Rows from block 3 of the text encoder of a small contrastive audio-text model, named by matrix and row number. Rows with one number belong to one neuron. Each number is 128 + 32 x the weight over its row's rms, rounded and kept within 0 to 255. All counts start at 0.
After each neuron's rows are labels from the 100 texts, of 14848, where the neuron reaches its highest value: "fires on" is the input token at the peak. Only what is clearly more common there than usual is listed. The data: read English sentences (LibriTTS-R).
# fc1: MLP up (text_encoder.blocks.3.mlp.fc1.weight, 512x128), inputs 0-127
# fc2: MLP down (text_encoder.blocks.3.mlp.fc2.weight, 128x512, transposed), outputs 0-127

fc1.47 [133 129 163 108 126 113 130 113 133 127 145 129 129 157 127 140 127 135 127 128 129 195 127 255 161 128 123 127 127 137 120 132 128  88 126 129 128 127 128  70 119 114 128 129 116 131 128 128 127 130 128 126 132 127 128 129 128 203 126 128 241 129 129 153 111 126 131 128 128 128 193 136 122 136 129 100 140 129 127 180 130 173  17 152 122 130 152  65 139  83 128 129  56  63 132 157 156 129 123 131 127 128 125 127 144 123 120 135 106 128 161 112 124 124 128 126 195 129 126 123 158 127 145 143 144 129 129 128]
fc2.47 [129 113 128 138 148 167 128 114 130 128 134 126 118 129 126 128 130 127 136 119 150 133 118 158 128 148 120 225 123 170 124  56 128 209 115 106 134 131 132 136  89 104 131 128 127 128 111 128 140 126 119 128 163 151 116 129 120 122  91 128 133 118 132 140 107 123 255 128 253 142 220 144 129  82 130 141 128 124 124 133 128 128 127 125 115 191 125 123 126  30  79 145 127 150 156 135 129   0 157 140 130 129  85 136 122 126 138 166 125 137 130 116 169 128 104 125 119 127 126 175 131 126 130 126 128  95 129 122]
fires on: "she"

fc1.23 [ 69 116 126  54 119 128 131   5 128  96 144 136 128 151 120 141 151 129 106 179 141 127 128 132  80 128 123 123  31  91 130   0 129  72 130 123 128 127 126  72 159  96 128 129 126 136 145 128 129 138 145 135  99 128 126 109 126 118 128  84  98 128 151 133 125 182  80 149 128  86  73 145 136 131 130 176  39 149 127 130 130 128 121 121 129  29 149 153  59 146 128 131 120 130 130 144 140 129 128  98 147 115 131 131 107 126 127 128 162 105 122 134 128 127 121 128 155 119 128 123 112 126 128 137 137 171 132 125]
fc2.23 [146 144 126   0 131  94 127 144 138 126 127 133 128 129 130 135 167 125 130 110  71 128 112  74 137 128 125 128 130 128 179 106 133 127 135 223 128  97  27 108 127 128 129 127 122  68 125 129 113 159 128 129 126   0 122 130 149 126 114 129 153  37 128 123 165 126 159 126 147 126  66 127  98 127  74 127 132 102 127 117 139 127 121  23 129 127 127 128 141 139 147 145 116 136 126 115 122 120 129  38  87 133 123 137 128 129 124  99  96 127 124  83  71 127 127 130 126 135 129 135 128 117 147 120 122 128 122 144]
fires on: "<end>"

fc1.313 [127 182 123 134 124  90 124 115 109 119 102 148 125 131 133  43 255 128 147 128 128 118 128  91 131 124 128 144 255  78 130 135 127 124 124 129 128 128 127 123 128 128 136 173 123 115 131 134 124 137 118 124  90 128 130 128  98 128 128 127 130 255 147 146 132 164   3 166 134 139 127 121 128 117 105 131 129 130 130  96 145 128 114 128 131 128 136 133 128 154 109 127 128 137 128 108 129 133 127  90 120 128  97 128  49 132 184 125 128  58 114 132 105 134 129 132 121 100 128 108 105 120 127 152 147  68 126 127]
fc2.313 [133 164 132  94 130 147 139 127 136 114 115 209 129 126 126 154 118 128 123 128 174 144  86 131 124  77 129 181 123 142 131 128 129 131  49 127 116 128 133 131  96  91 182   0 143 103 136 115 129 138 132 124 118 127 119 140 145 130 138 129 140 117 133 144 130 137 122 131 122 130 100 120  93 118 112 173 120 138 129 125 127 127 114 173 132  83  92 119 133  32 130 101 142 130 128 118 153  85 130 128 125 110 128 126  54 112 117 128 123 129 121 129 129 110 116 127 127 121  57 122 123 101 144 255 208 138 127 212]
fires on: "a"; "was"

fc1.7 [146  70 128 141 136  65 180 155 133 112 128 129 127 128 174 189 128 111 180 128 126 128 126 128 164  58 127 118 148 143 125 130 101 136 132 154 156 128 126 125 132 121  95 126 128 130  58 133 119 128 159  95 105 163 151 109 134 131 128 128 125 122 202 128 205 128 102 126 130 129 132 128 151 159 126 160  69 129 107 130 133 159 122  98 105 122 127 128 255 118 128 129  59 123 130 134  75 128 128 129 134 208   5 121 123 128 143 128 155 128 126 117 130 171 128 127  90 126 125 112 128  91 129 126 130 126  45 128]
fc2.7 [126 131 134 127 124 128  69 136 128 129 120  90 129 137 127 126 147 134 124 128 128 152 114 137 128 101 148 151 135 192 129 129  89 121 120 127 190 142 145 128 112 113 131 124 113 129 133 137 195 126 109  76 128 156 126 163 129 132 147 121 126 138 142 121 123 129  88 124 189 123 207 125 129 131 126 144 127 125 128 209 210 121 102 188 129  26 136 127 131 124  97   0 129 124 132 128 128 131 136 126 138 132 128 129 128 113 129 129 125 128 127 164 130  97 155 130 131 128 128  80 131 124 127 128 143 129 112 128]
fires on: "a"; "and"

fc1.371 [ 61 123 128 162 148 121 138 124 137 128 123 128 126 128 116 128 128 136 171 126 131 128 133 125 127 154 123 120 114 133 124 128 138  79 134 127 136 131 130 113 132 101 255 255 126 120  60 132 123 137 136  91 130 147 124 122 127 128 171 134 127 128 102 120 128 126 128 128 128 125 140 128 127 137 135 119 122 126 119 126 124 128 104 129 130 117  79  79 134 255 165 128 142 130 126 172 127 128 128 130 130 117 123 129 128 128 128 157   0 140  96  89 132 154 130 137 124 125 151 122 110 122 133 140 110 119   5 127]
fc2.371 [  0 147 124 129 125 135 128 133 100   0 180  26 103 115 118 129 185 133 122 125  93 164  43 102 143 130 126 115 121 129 129  89 126  92 128 114 124 132 129 121 126 106 128 142 150 126 136  89 133 127 128 166 128 146 126 127 147 130 151  62 142  90 132  57 136 163 139 185 129 126 120 134 218 129 127 122 113 128 157 128 123 126 153  36 138 148 129 123 129  93 232 142 147 128 114 131 123 140 138 121 129 139 110 131 135 125 137 142 124 126 127 128 138 199 127 124 122 132 128 125 128 131 128 172 107 128 131 129]
fires on: "she"

fc1.204 [128 127 128 123 125 145 148 128 214 121 129 127 139 125 129 152 136 126 128 134 127 130 157 175 127 115 122 116  74 129  95 103 110 155 131 113 124 128 129 128 135 134 128 142 137 132 108 193 126 128 138  74 109 129 143  96 148  91 128 127 127 112 164 127 130 127 121 127  60 125 128  33 127 153 131 105  84 255 132 125 128 130 141 132 194 131  70  71  30  95 128 151 113 127 125 140   0 178 139 123 124 134 128 126 128 125 122 134 156 127 122 141 131 120 140 141  89 128 107 127 127 128 140  71 140 183 129 127]
fc2.204 [136 127 124 127  72 116 124 129 128 128  24 128 127 128 255 127 136 128 121 127 119 129 128  94 161 129 128 255 255 132 128 128 128 141  83  73 157 134 126 128 128 123 126 121 107 134 191  67 161 127 101 178 154 127 138 126 125  68 109 116 128 128 130 129 146 128  98 128 129 128 115 102 133  60  53 120 137 150 127 119 127  49 129 130 138 127 129 132 123 129 141  98 115 126 134 131 128 148 144 150 134 128 129 119 127 128 138 140 130 125 133 129  67 133 128 130 116 128 112 128 128 125 130  91 123 130 130 122]
fires on: "a"; "i"

fc1.32 [129 106  68  89 120 130  89 119 130 116  27  81 133 157 194 126 152 156 187 132 213 126 150 128 131 122  43 138 125 137 128 142 117 125 135 126 129 121 117  33 176  81 125 127 133 173 128 125 152  96 146 197 174 128 130 128 131 121 123 112 127 125 127 163 103 131 127 129 125 213 105 117 131 126 176 116 128 126 105 107 156 118 213 128 132 129 126 128 132 107 188 234 159 179 117 130 132 127 133 169 110 105  38 130  98 129 119 137 181 129  83 128 133 124 134 132 159 128 130 123 132 119 129 129 128 128 128  76]
fc2.32 [203 129 155 130 112 119 128 107 128 143 128 120  41 128 127 128 132 129 112 123 123 128 126 124 128 120 126 130 112 129 124 128 128 147 128 140 129 136 116 114 127  43 136 218 138 131 129 127 180 125 126 108 129 135 160 120 128 134 130 128 123 134 139 128 168 118 128 119 110 124 118 128  75 123  42 151 165 141 128 128 129 128 128 128 128 157 126 109 134 128 125 137 209 127 123 101 126 123 126 255 128 129 127 124 122   0 105 119 138 128 131 128 134 129 128 132 118 166 130 128 129 136 182 130 133 128 130 144]
fires on: "<end>"

fc1.354 [131 127 133 128 131 129 105  95 130 131 129 122 125 140 127 134 122 132 128 127 128 129 127 127 115 122 127 183 122 140 125 116 128 128 122 116 128 135 125 138 130 125  86 163 114   1 128  28 116 128 128 124 129 135 128 143 128 129 129 131 128 128 122 144 130 133  98 128 126 162 128 127 129 129  50 126 128 137 128 107 128  94 157 128  93 110 128 130 128 122 139  76 123  86 143 126 114 128 127 128 123 132 128 130 131 129 127 128 121  90 127 162 129 117 127 135 127 135 127 119  99 105 128 123 127 128   0 120]
fc2.354 [113 136 149 118 128 122 158  97  86 128 137 128 133 125 143 184 127 103 128 162  91 132 156 124 111 165 167 136 129 131 159 136 153 127 159 124  83 128 123 106 109 109 131 150 132 129 133 129 129 103 127 109  68   0 127  98  72 123 209 124 128 176 195 128 143 128 129 128  96  89 121 140 134 129 128 120 253 127 144 129 110 137 136  77 104 126 128 125 130 129 128 135 127 127 109 129 129 115 142 128 141 135 124 129 128 140 121 126 153 128 235 120  54 194 127 127 186 112 109  57 128 116  71 130 128 131 128 117]
fires on: "and"; "i"; "my"

fc1.36 [124 125 125 128 129 131 126   0 121 223 127 128 106 111 114 133 240 128 113 108  86 123 160 119 127 127 138 129 115  97 131 127 129 125 112 127 170 133 128 129 138 128 134 144 127 128 128 110 127  93 131 130 130 128 105 130 126  66 194 125 126 128 124  82 128  83 125 124 129 121 135 127 131 121 151 132 128 114 108 115 140 127 123 130 128 127 137 128 158 125 127  62 134 128 119 131 131 138 129 127 134  48 130 129   0 124 138 127 127 126 140 152 126   7  51 103 138 125 132 124 128 127 120 128 126 123 147 135]
fc2.36 [128  99 122 118 136 135 127 125 179 128 116 136 130 125 120 128 128 129  62 126 127 128 128 129 129  55 154 122  90 127 108 117 128 114 129 135 140 115  54 126 125 169 100 128 112 196  46 129 127  45 122 127 130 138 136 108 143 104  15 113  29 127 128  97 133 199 128 128 201 128 127 126 131 132 116 118 204  84 131 153 131 128 123 130 143 108 128  26  42 122 103 149 117 127 129 111 128 103 129 127 131 128 107 126 126 150 130 128 129 191 127 134 138 172 129  34  92 125 179 143 128 127 143 123  84  97 120 125]
fires on: "<end>"; "of"

fc1.175 [129 127 129 128 169 128 186 123 130 124 124  56 129 130 161  46 142 255 106 158 128 149 129 195 129 101 107 145 125 125 128 127 126 128 103  90 118  84 125 135 142 136 196 129 129  97 126 143 147 130 127 128 121 128 169 132 127 254 124 128 174  90 122 118 215 123 129 125 125 125 128  66 125 119 150 140 109 128 135 127 148 124 126 136 146 129 127  99 128 124  75 128 128 174 127   0 131 127 129  65 128  84 127 128 127 132 125 127 129 155 135 126 133 128 139 126 124 130 129 138 138 198 127 128 170 128 109 129]
fc2.175 [131 130 149 130 140 126 128  78 134 126 118  98  98 148 200 132 131 127 132 116 131 141  56 198 171 129 129 149  33 121 129 109 127 212 144 132 126 129 176 129 132 135 128 137 124 130 127 119 128 113 108 114 126 129 196 107 123 128 129 129 130   0  92 127 112 123 140 126 171 129 136  46 122 144  76 128 131 130 122 116 172  65 129 120  95 128  65 175 130 169 125 128 150  37 159 146 127 118  74 128 117 133 129 128 119 120 115 130 129 118 126 130 128 182 136 125 123  54 128 129 175  57 118 206 129 128  93 132]
fires on: "she"

fc1.499 [150 153 129 156 123 129 128 178 150 156 147 216 129 129 113 128 118  99 146 127 133 124 220 127 133 255 126  94 202 117 135 154 143 197 133 150 146 117 130 127 124  94 213 128 125 146 136 128  87 128  93 117 128 132 163 128 160 122 186 173 128 128  48 125 126 131 135 129 144 142 127 129 131 128 125 185 126 135 126 129 129 129 111 255 128 127 128 128 134  62 135 150 129 135 128 127 128 138 124 182 160 117 138 128 160 121 130 156 186 129 127 106 142 127 129 128 140 132 134 127 126 162 124 131 128 128 139  77]
fc2.499 [134 140 132 128 100 123 115 128 169 124 125 114 118 137 127  17 128 127 119 129 136 129 127 125 127 133 138  90  61 132 160 129 100 132 128  51 146 121 124 133 128 163 130 158  80 128 126 157  96 126 198 100   0 136 126 132 146 132 142  96 107 113 133 130 125 126 128 127 146 119 134 141 186 155 124 128  82 141  87 128 132 128 128 123 247 130 129 155 128 107 130  52 128 102 129 169 128 124  98 128 128 126 139 132 128 126 135 230 117 130 128 127 122  75 132 112 119 125 126 131 144  94 131  95 125 212 128  73]
fires on: "she"

fc1.190 [121 115  99 106 126 109 130 107 134 124 146 127 102  86 129 147 199 117 131  75 133 116 126 146 134  94 114  92 217 132 166 130 130 143 100 172 129 128 114 128 126 144 128 128 129  90 127 239 154 128 130 115 128  70 134 124 117  74 157 130 131 131  33 240 141 128   0 125 127 130 123 132 118 157 110 120 141 125 128 128 134 108 132 160 127 138  26  68 128 139 124 129 152 124 123 181 125 129 128 128 149 156 127 129  83 134 139 131 128  92 130 121 130 123 112 138 123  82 130 136 127 146 139 134  93  97 129 128]
fc2.190 [128 126 128 145 133 119 112 108 128 141 131 134  58 129 112 126 139 175 132 127 129  79 128 172  87 126 130 104 129  52 128 204 130 128  66 128 130 127  33 129 134 208 128 129 133 139 128  96 129 132 135 116 151 131 123 122 255 129 130 141 140 125 134 224 117  79  67 130 124 139 126 127 129 129  98  94 182 128  98 127 133 128 141 105 127 148 120 134 128 128 124 127 192 137  95  83 129 131 132  54 122 128 137 136 136 129 128 126 124  25 122 180 117 132 128 129 132 128 128 127 101 126 123   6  96 134 127 131]
fires on: "<end>"