From a checkpoint of a small contrastive audio-text model.
Data: trained on read English sentences (LibriTTS-R), 149.1 epochs.
Rows from block 4 of the text encoder of a small contrastive audio-text model, named by matrix and row number. Rows with one number belong to one neuron. Each number is 128 + 24 x the weight over its row's rms, rounded and kept within 0 to 255. All counts start at 0. After the name is the row's rms in percent of the matrix's.
After each neuron's rows are labels from the 100 texts, of 14848, where the neuron reaches its highest value: "fires on" is the input token at the peak. Only what is clearly more common there than usual is listed. The data: read English sentences (LibriTTS-R).
# fc1: MLP up (text_encoder.blocks.4.mlp.fc1.weight, 512x128), inputs 0-127
# fc2: MLP down (text_encoder.blocks.4.mlp.fc2.weight, 128x512, transposed), outputs 0-127

fc1.491 136 [183 111 122 131 126 125 172 130 134 128 131 128 115 128 128 160 129 126 128 135 131 132 132 128 127 158 131 131 125  96 110 114 128 125 114  44  99 129 124 128 129 127 130 136 140 139 128 129 192 121 117 133 147 131 126 130 117 119 176 131 127  89 129 131 119 127 127 128  96 128 178 126 131 126 113 130 110  34 127 129 125 128 244 158 128 134 128 125 128 128   0 128 109 135 132 128 127 124 128 144 118 131 128 133 134 134 137 128 127 123 128 126 127 128  88 110 121 138 125 128 124 123 150 128 128 130 124 124]
fc2.491 118 [121 128 128 155 125 143 130 163 113  86 128 128 124 129 128 130 103 133 128 128 128 128 117 142 136 131 166  91 128 122 128  99 153 128 142 132 146 126  88 122 130 128 127 127  66 157 131 128 128 128 116 122 111 110 123 127 128 122  79 105 129 126 120 128 155 168 128 130 114 140 128 113 145 147 107 121 129   0 184 134 128 128 255 124 145 126 127 131 124 125 127  73 123 128 129 131 128 128 129 105 128 128 132 128 123 127 136 128 108 128 128 126 129 121 134 112 150 128 123 132 198 129 122 132 128 128 128 119]
fires on: "a"; "her"; "and"

fc1.90 102 [130 116 127 116 128 128 173 115 135 128 136 119 166 139 132 128 123 148 133 127 128 120 128 117 130 130  63 122 128 129 134 127  75 128 119 139 129 126 129 127 128 127  12 154 136 128  69 129 126 127 129 128 114 129 138  64 126 119 133  13 139 128 125 130 129 106 133 129 132 128 122 120  93 126 128 128 135 129 128 128 129  95 127 128 129 130 248 127 113 135 128 104 134 192 135 117 117 128 133 104  93 128 131 129 124 129 127 128 128 129 127 127 130 127 122 128 124 124 132 146 129 131 116 120 154 130 132 128]
fc2.90 079 [137 172 140 129 119 128 121 128 108 128  94 128 125 134 125 131 126 126 129 123 131 124 145 130 121 117  85 120 128 128 126 156 129 122  67 132 128 128 126 131 129 128 112  92 122 128 121 108  52 127 127 128 125 121 205 129 115 108 146 126 129 106 130 129 128 143 102 128 127 139 120 129 151 105 125 119 121 155 129 107 127 123 125 128 129 105 128 128 135 128 127 127 128 128 121 128 125 130 135 126 133  76 111 139 128 129   0 131 128 147 171 121 128 150 203 136 169 130 120 141 126 127 138 128 128 129 121 127]
fires on: "<end>"; "it"

fc1.172 108 [131 126 128 115 126 134 114 126 124 117  91 128 117 122 121 140 129 136 128  42  84  94 146 127 144 129 123 121 122  97  88 130 128 128 106 128 121 239 129 125 105 147 128 136 157 128 120 124 130 126  58 130 128 118 109 129 136 128  98 169 129 128 126 128 145 135 139 120 189 130 128 117 129 163 130 132  99 130 129 129 125 128 114 131 127 126 128 113 124 125 129 126 130 128 128 118 130 127 125 113 114 128 128 117 119 135 130 128 129 129 123 131 106 128 130 128 126  77  37 127 153 250 131 130 128 113 128 121]
fc2.172 061 [ 89   2 105  84 127 174 128 119 128 117 129 116 145 128 126 106 137 149 128 122 118 129 128 127  91 143 127 111 127 150 141 128 136 130 124 129 130 142 115 134 129 132 157 128 125 126 110 120 129 111  99  82 126 101 127 119 120 111  65 126 128 162 128 132 133 181 176  57 175  89 130 131 128 140 128  88 164 113 129 126 128 128 104 114 161 124 127 127 143 126 108  47 111 142 122 161 167 128 131 128 147 125 128 107  79 128 135 128 124 100 139 130 122 123 127 128 133 125 129 104 128 132 142 103 128 128 128 100]
fires on: "the"

fc1.342 090 [130 127 127 125 193 128 129 118 131 141 127 143  85 128 131 129 128 146 126 130 121 116 133 114 129 128 124 134 122 130 150 128 123   0 127  97  92 186 128 109 165  90  87 129 128 155 113 255 128 140 132 132 127 124 128 128 126 109 126 129 126 129 117 122 126 121 128 128 123  75 166 118 136 127 127 119  72 115 139 128 130  79 142 125 161 128 134 128 137 128 112 124 124 129 142 124  84 125 136 129 122 119 120 129 129 126 127 124 147 106 122 128 164 129 113 129 101 128 126 128 142 121 127 125 128 128 126 123]
fc2.342 100 [128 128 131 123 137 128  69 129 125 127 132 137 129 127 146 133  21 130 143 121 130 114 128 160 127 114 128  98 128  77 121 124 128 122 139 128 121 127 133 150 115 121 121 112 102 128 127 128 129 123 128 131 105 128 154 102 140 141 105 128 125  38 129 128 127 126 128 128 123  91 136 125 128 131 129 116 135 128 132 124 128 130 118 127 114 128 128 126 132 121 120 123 195 129 128 131 122  91 120 126 129 128 107 129 127 116 129 127 129 117 125 120 128 128 128 129 125 119 123 128 131  57 255 128 125 118 125 127]
fires on: "a"; "mother"

fc1.11 109 [157 128 135 128 126 132 126 128 131 129 111  99 128  81 111 126 128 153 129 173 149 144 142 107 140 168 127 245 126 128 115 138 123 140 127 118 128 127 113 171 134 129 129 125 148 101 129 127 147  96 133 128 128  94 124 122 124 128  34  54 148 127 130 130 152 119 132 128 131  75 128 137 126 114 165  94 144  92 128 135 127 128 132 156 115 165 127 116 128 127 119  61 128 156 128 128 122 167 128 128 129 101 127 128 132 126 128 216 133 130 122 129 128 170 111 130 129 114 128 128 125 144 128 127 126 133 141 132]
fc2.11 090 [143 124 128 130 148 151 124 127 129 128  89 109 137  68 151 128 130 137 126 108 155  81 121 131 123 129 138 128 122 113 129 109 155 139 173 122 131 127 128 146 128 126 206 136 142 127 153 129 130 129 128 127 118 157 128 134 115 145 127 172 125 128 121 164 216 134 127 126 125 120 125 124 127 148 126 115 128 130  70 181 121 135 119 105 168 174 116 147 139 144 128 125 136 128 137 106 112 141 178 128 126 127  86 127  95 143 128 128 130 130 127 129 140 128 119 117 128  94 127 140 126 144 132 132   0 125 135 119]
fires on: "a"

fc1.143 114 [124 162 132 129 129 130  95 150 131 128 120 129 117 126 127 134 134 189 129 130 174 133 121 127  80 143 119 111 128 128 128 126 141 105 128 118 128 138 128 128 130 123 111 129 146 128 130 117 129 128   0 127 126 128 123 135 128 129 151 103 122 128 149 128  34 109 128 126 121 128 119 192 125 142 121 152  86 121 127 128 255 125 128 123 123 127 110 128 124 129 126 120 128 136 123 123 128 128 114 129 118 128 128 128 121 128 127 115 138 102 128 128 128 108 128 128 126 104 158 152 124 129 128 125 133 124 128 127]
fc2.143 090 [126 132 174 121 125 142 131 129 131  85 123 128 128 126 130 127 127 128 126 128 126 128 135 130 128 123 103 128 124 120 178 196 111 125 135 152 119 129 125 134 129 136 119 128 119 115 127  37 128 107 123 123 128 129 132  84 127  77 129 125 130 153 133  47 126 136 128 129 127 143 150 127 132 130 131 128 110 129 136 129 126 129 114 111 128 127 125 157 189 128 199 127 126 123 128 117 131 168 151 153 128 118 129 166 127 125  24 156 117 128 128 133  32 130 129 115 158 135 118 130 128 116 103 152 121 130 142 130]
fires on: "<end>"; "a"; "had"

fc1.57 117 [ 71 127 182 132 132 121 123 127 120 128 126 129 127 124 137 128 187 125 187 153 125 115 129 105 127 129 127 149 128 130 142 151 121 234 130 128 129 124 124 167 128 184 127 117 127 133 127 135  95 129 148 128 128 128 129 124 116 128 128 128  84 128 128 134 128 128  92 128 101 118 124 129 127 127 125 133 128 125 128 215  90 127 128 129 128 132 133 148 128 127 126 129 131 170  92 103 126 134 118 178 116 126 131 115 125 178 128 144 130 170 118 128 129 128 113 128 127 132 127 148 128 132 220 129 115  53 131 127]
fc2.57 085 [129 133 128 128 123 128 132 124 133 153 159 128 127 121 150 127 128 107  95 134 131 128 127  53 115 161 128 151 127 129 137 127 138 124 136 129 126 136 169 128 123 126 128 128 128  98 129 150 128 127 206 128 160  87 126 127 127 122 131 128 130 112 127 127 128 122 122 124 128 128  81 130 146 128 115 129 124 136 121 123 163 129 154 132 128 130 137 132 122  63  96 145 131 134 123 127  97 143 148 103 138 124 108 124 128 146 127 185 255  81 159 106 124  62 128 156 117 121 117 113 128 133 112 131 174 159 120 131]
fires on: "<end>"

fc1.358 076 [124 127 126 184 150 114 111 129 133 135 141 136 147 133 169 124 117 130 130 130 133 131 141 128 127 122 128 118 242 130 131 117 125 128  92 130 130 130 104 129 127 215 127 128 101 133 131  90 140 128 128 128 125 137 123 130 128 128 158 124 149 208 128 132 145 128 129 129 119 130 130 128  57 111 151 128 127 119 118 123 129 145 116 141 125 135 129 127 128  92 134 126 114 130 121 179 123  79  95 128 125 185 129 129 146 128 140 129 126 154 127 145 128 121 126 137  75 115 129 128 125  36 115 139 128  80 128 123]
fc2.358 093 [128 127 127 157 129 128 131 122 125 128 128 139 128 163 128 128 130 126 128 123 147 129 145 127 117 133 136 145 129 110 138 234 118 135 189  77 128 148 128 122  89 139 144 127 140 188 150 127 127 127 100 117 149 127 128 142 124 136  81 132 128 127 125 135 103 132 128 129 129 117 106 134 135 149 135  97 163 133 128 145 118 130 127 128 128 128 128 128 128 116 128  98 155 128 129  70 132 113 128 129 128 112 128 129 132 128  95 128 151 111 111 130  88 109 146 152 122 170 126  98 125  12 138 129 125  96 128 225]
fires on: "to"

fc1.264 111 [128 124 151 132  99 255 127 159 128 207 130 109 120 127 132 126 128 131 130 124 134 128 164 127 101 126 122 120 155 128 136  73 146 128 126 128 130 127 126 129 129 120 121 128 131 100 130 129  95 128 128 127 106 146 132 133 135 128 128 118 154 109 125 146 181 137 132 128 130 128 133 136 124 105 142 124 127 137  79 135 128 128 132 110 127 128  78 128 131  23 129 125 128 129 127 129 195 129 126 107 136 132 138 125 147 114 129 173  40 128 145 133 102 130 144 135 128 127 127 128 147 129 129 129 128 123 126 128]
fc2.264 107 [139 144 128 128 127 122 128 123 129 126 138  79 128 116 139 127 123 169 117 128 128 125 136 117 118 127 105 128 129 128 127 119 129 125 130 120 127 128 130 132 130 128 128 130 130 122 128 133 125 137 128 127 139 128 130 145 125 124 166 128 129 128 131 130 128 127  38 132 111 129 141 128 134 217 134 125  42 129 128 127   0 144 145 128  74 129 133 120 132 126 121 129 126 103 128 137 131  98 126 125 121 108 117 117  88 101 135 164 141 139  54 105 107 129 127 190 164 142 102 120 126 125 122 143 128 128 133 133]
fires on: "the"

fc1.263 101 [124 126 127 128 130 122 127 128 164 128  94 138 151 128 128 128 130  95 134 128 130 130 129 133 119 129 130 126   0 129 122 129 128 129 122 112 137 128 135 123 126 122 129  83 128 126 131 153 125 101 143 140 127 136 128 128 146 125 133 161 169 126 123 138 128 115 128 136 128 239 140 138 128 126 127 128 128 136 128 128 114 141 217 130 136 130 129 105 127 120 128 128 128 125 132 172 128 128 116 128 137  99  86  66 128 112 162 128 130 128 133 129 128  72 129 135 116 128 128 128 128 130 130 138 128 156 128 129]
fc2.263 094 [115 127 129  96 133  70 129 129 128 130 125  30 159 128  67 111 112 128  33   0 130 127 130  85 134 123 128 128 110 131 110 100 127 127 122 130 127 128 139 127 128 129 163 128 109 132 129 129 108 128 126 110 121 129 143 124 131 127 119 128  82 121  93 130 144 165 124 128 123 132 129 146 133 129 129 158 128 132 124 127 127 114 123 129 127 131 164 126 122 111 127 128 130 159 127 132 128 109 122 146 169 121 131 110 149 110 124 112 129 127 128 130 111 131  44 128 125 114 103 128 128 128 116 144 127 141 130 129]
fires on: "<end>"; "her"

fc1.336 082 [136 170 177 127 130 255 149 142 124 155 130 128 125 126 148 125 130 128 118 147 135 106 128 128  60 136 128 133 128 121 139 127 141 128 114 119 127 127 131 129 118 134 120 128 140 128 146 124 131 156 132 104 128 121 129 108 128 127 132 133 125 123 140 123 128 112 150 129 131 128  90 130 120 118 143 185 122  50 102 127 163 128 137  47 116 153 132 128 146 129 126 115 131 103 129 133  46 127 133 127 200 129 128 134 128 132 128 127 129 143 128 128 127 135 116 118 128 133 128 129 128 116 128 136 149 118 123 125]
fc2.336 113 [120 128 128 119 128 128 125 127 113 130 129 129 146 112 127 128 128 129 171 128  81 128 132 129  75 128 127 139 129 141 133 128 128  90 128   0 118 126 128 126 129 125 150 103 126 125 128 128 131 133 136 129 132 138  98 119 135 130 129 134  71 128 128 130 107 136 143 126 160 127 136 226 130 128 129 179 167 120 120 168  91 125 129 127 122 132 128 154 128 150 128 128 123 170 105 126 127 182 124  99 127 129 147 128 129 179 128 133 129 131 128 181 120 125 185 120 129 126 128 173 124  93 125 138 130 126 128 133]
fires on: "to"

fc1.364 079 [129 140 128 136 122 129 128 125 128 121 145 123 150 121 128 130 136 132 127 140 134 101 131 153 128 105 137 127 136 136 125 126 128 189 144 142 138 137 129 140 138 125 162 129 127 130 120 106 118 128  87 202 125 129 255  26 126 108 130 128 127 128 128 134 144 159 106 156  79 145 131 135 138 121 129 146 128 139 127 109 180 122 129 146 134 130  58 152 128 127 127 126 120 126 166 134 137 114 127 114 134 127 124 128 133 126 122 124 128 139 183 125 125 125 127 132 133 134 122 125 113 125 123  76 122 122 134 136]
fc2.364 102 [127 222  54 129 155 115 210 126 100 127 142 167 149 113 123 117 128 113 124 127 203 128 134 132 129 142 128 133 101 128 158 128 129 131 127 120 110 122 121 129 143 124 130 128 133 141 129 129 148 122 132 142 128 156 117 128 128 127 141 147 129 132 117 130 118 182 147 133 130  93 127 129 123 127  94 128 119 128 184 143 128 129 126 129 119 124 164 122 160  61 127 114 128 139 127 144 124  93 129 175 129 125 131 138 128 124  84 131 128 128 143 128 125 134  46 115 130 105 191 128 114 123 131  83 162 128 115 128]
fires on: "the"; "he"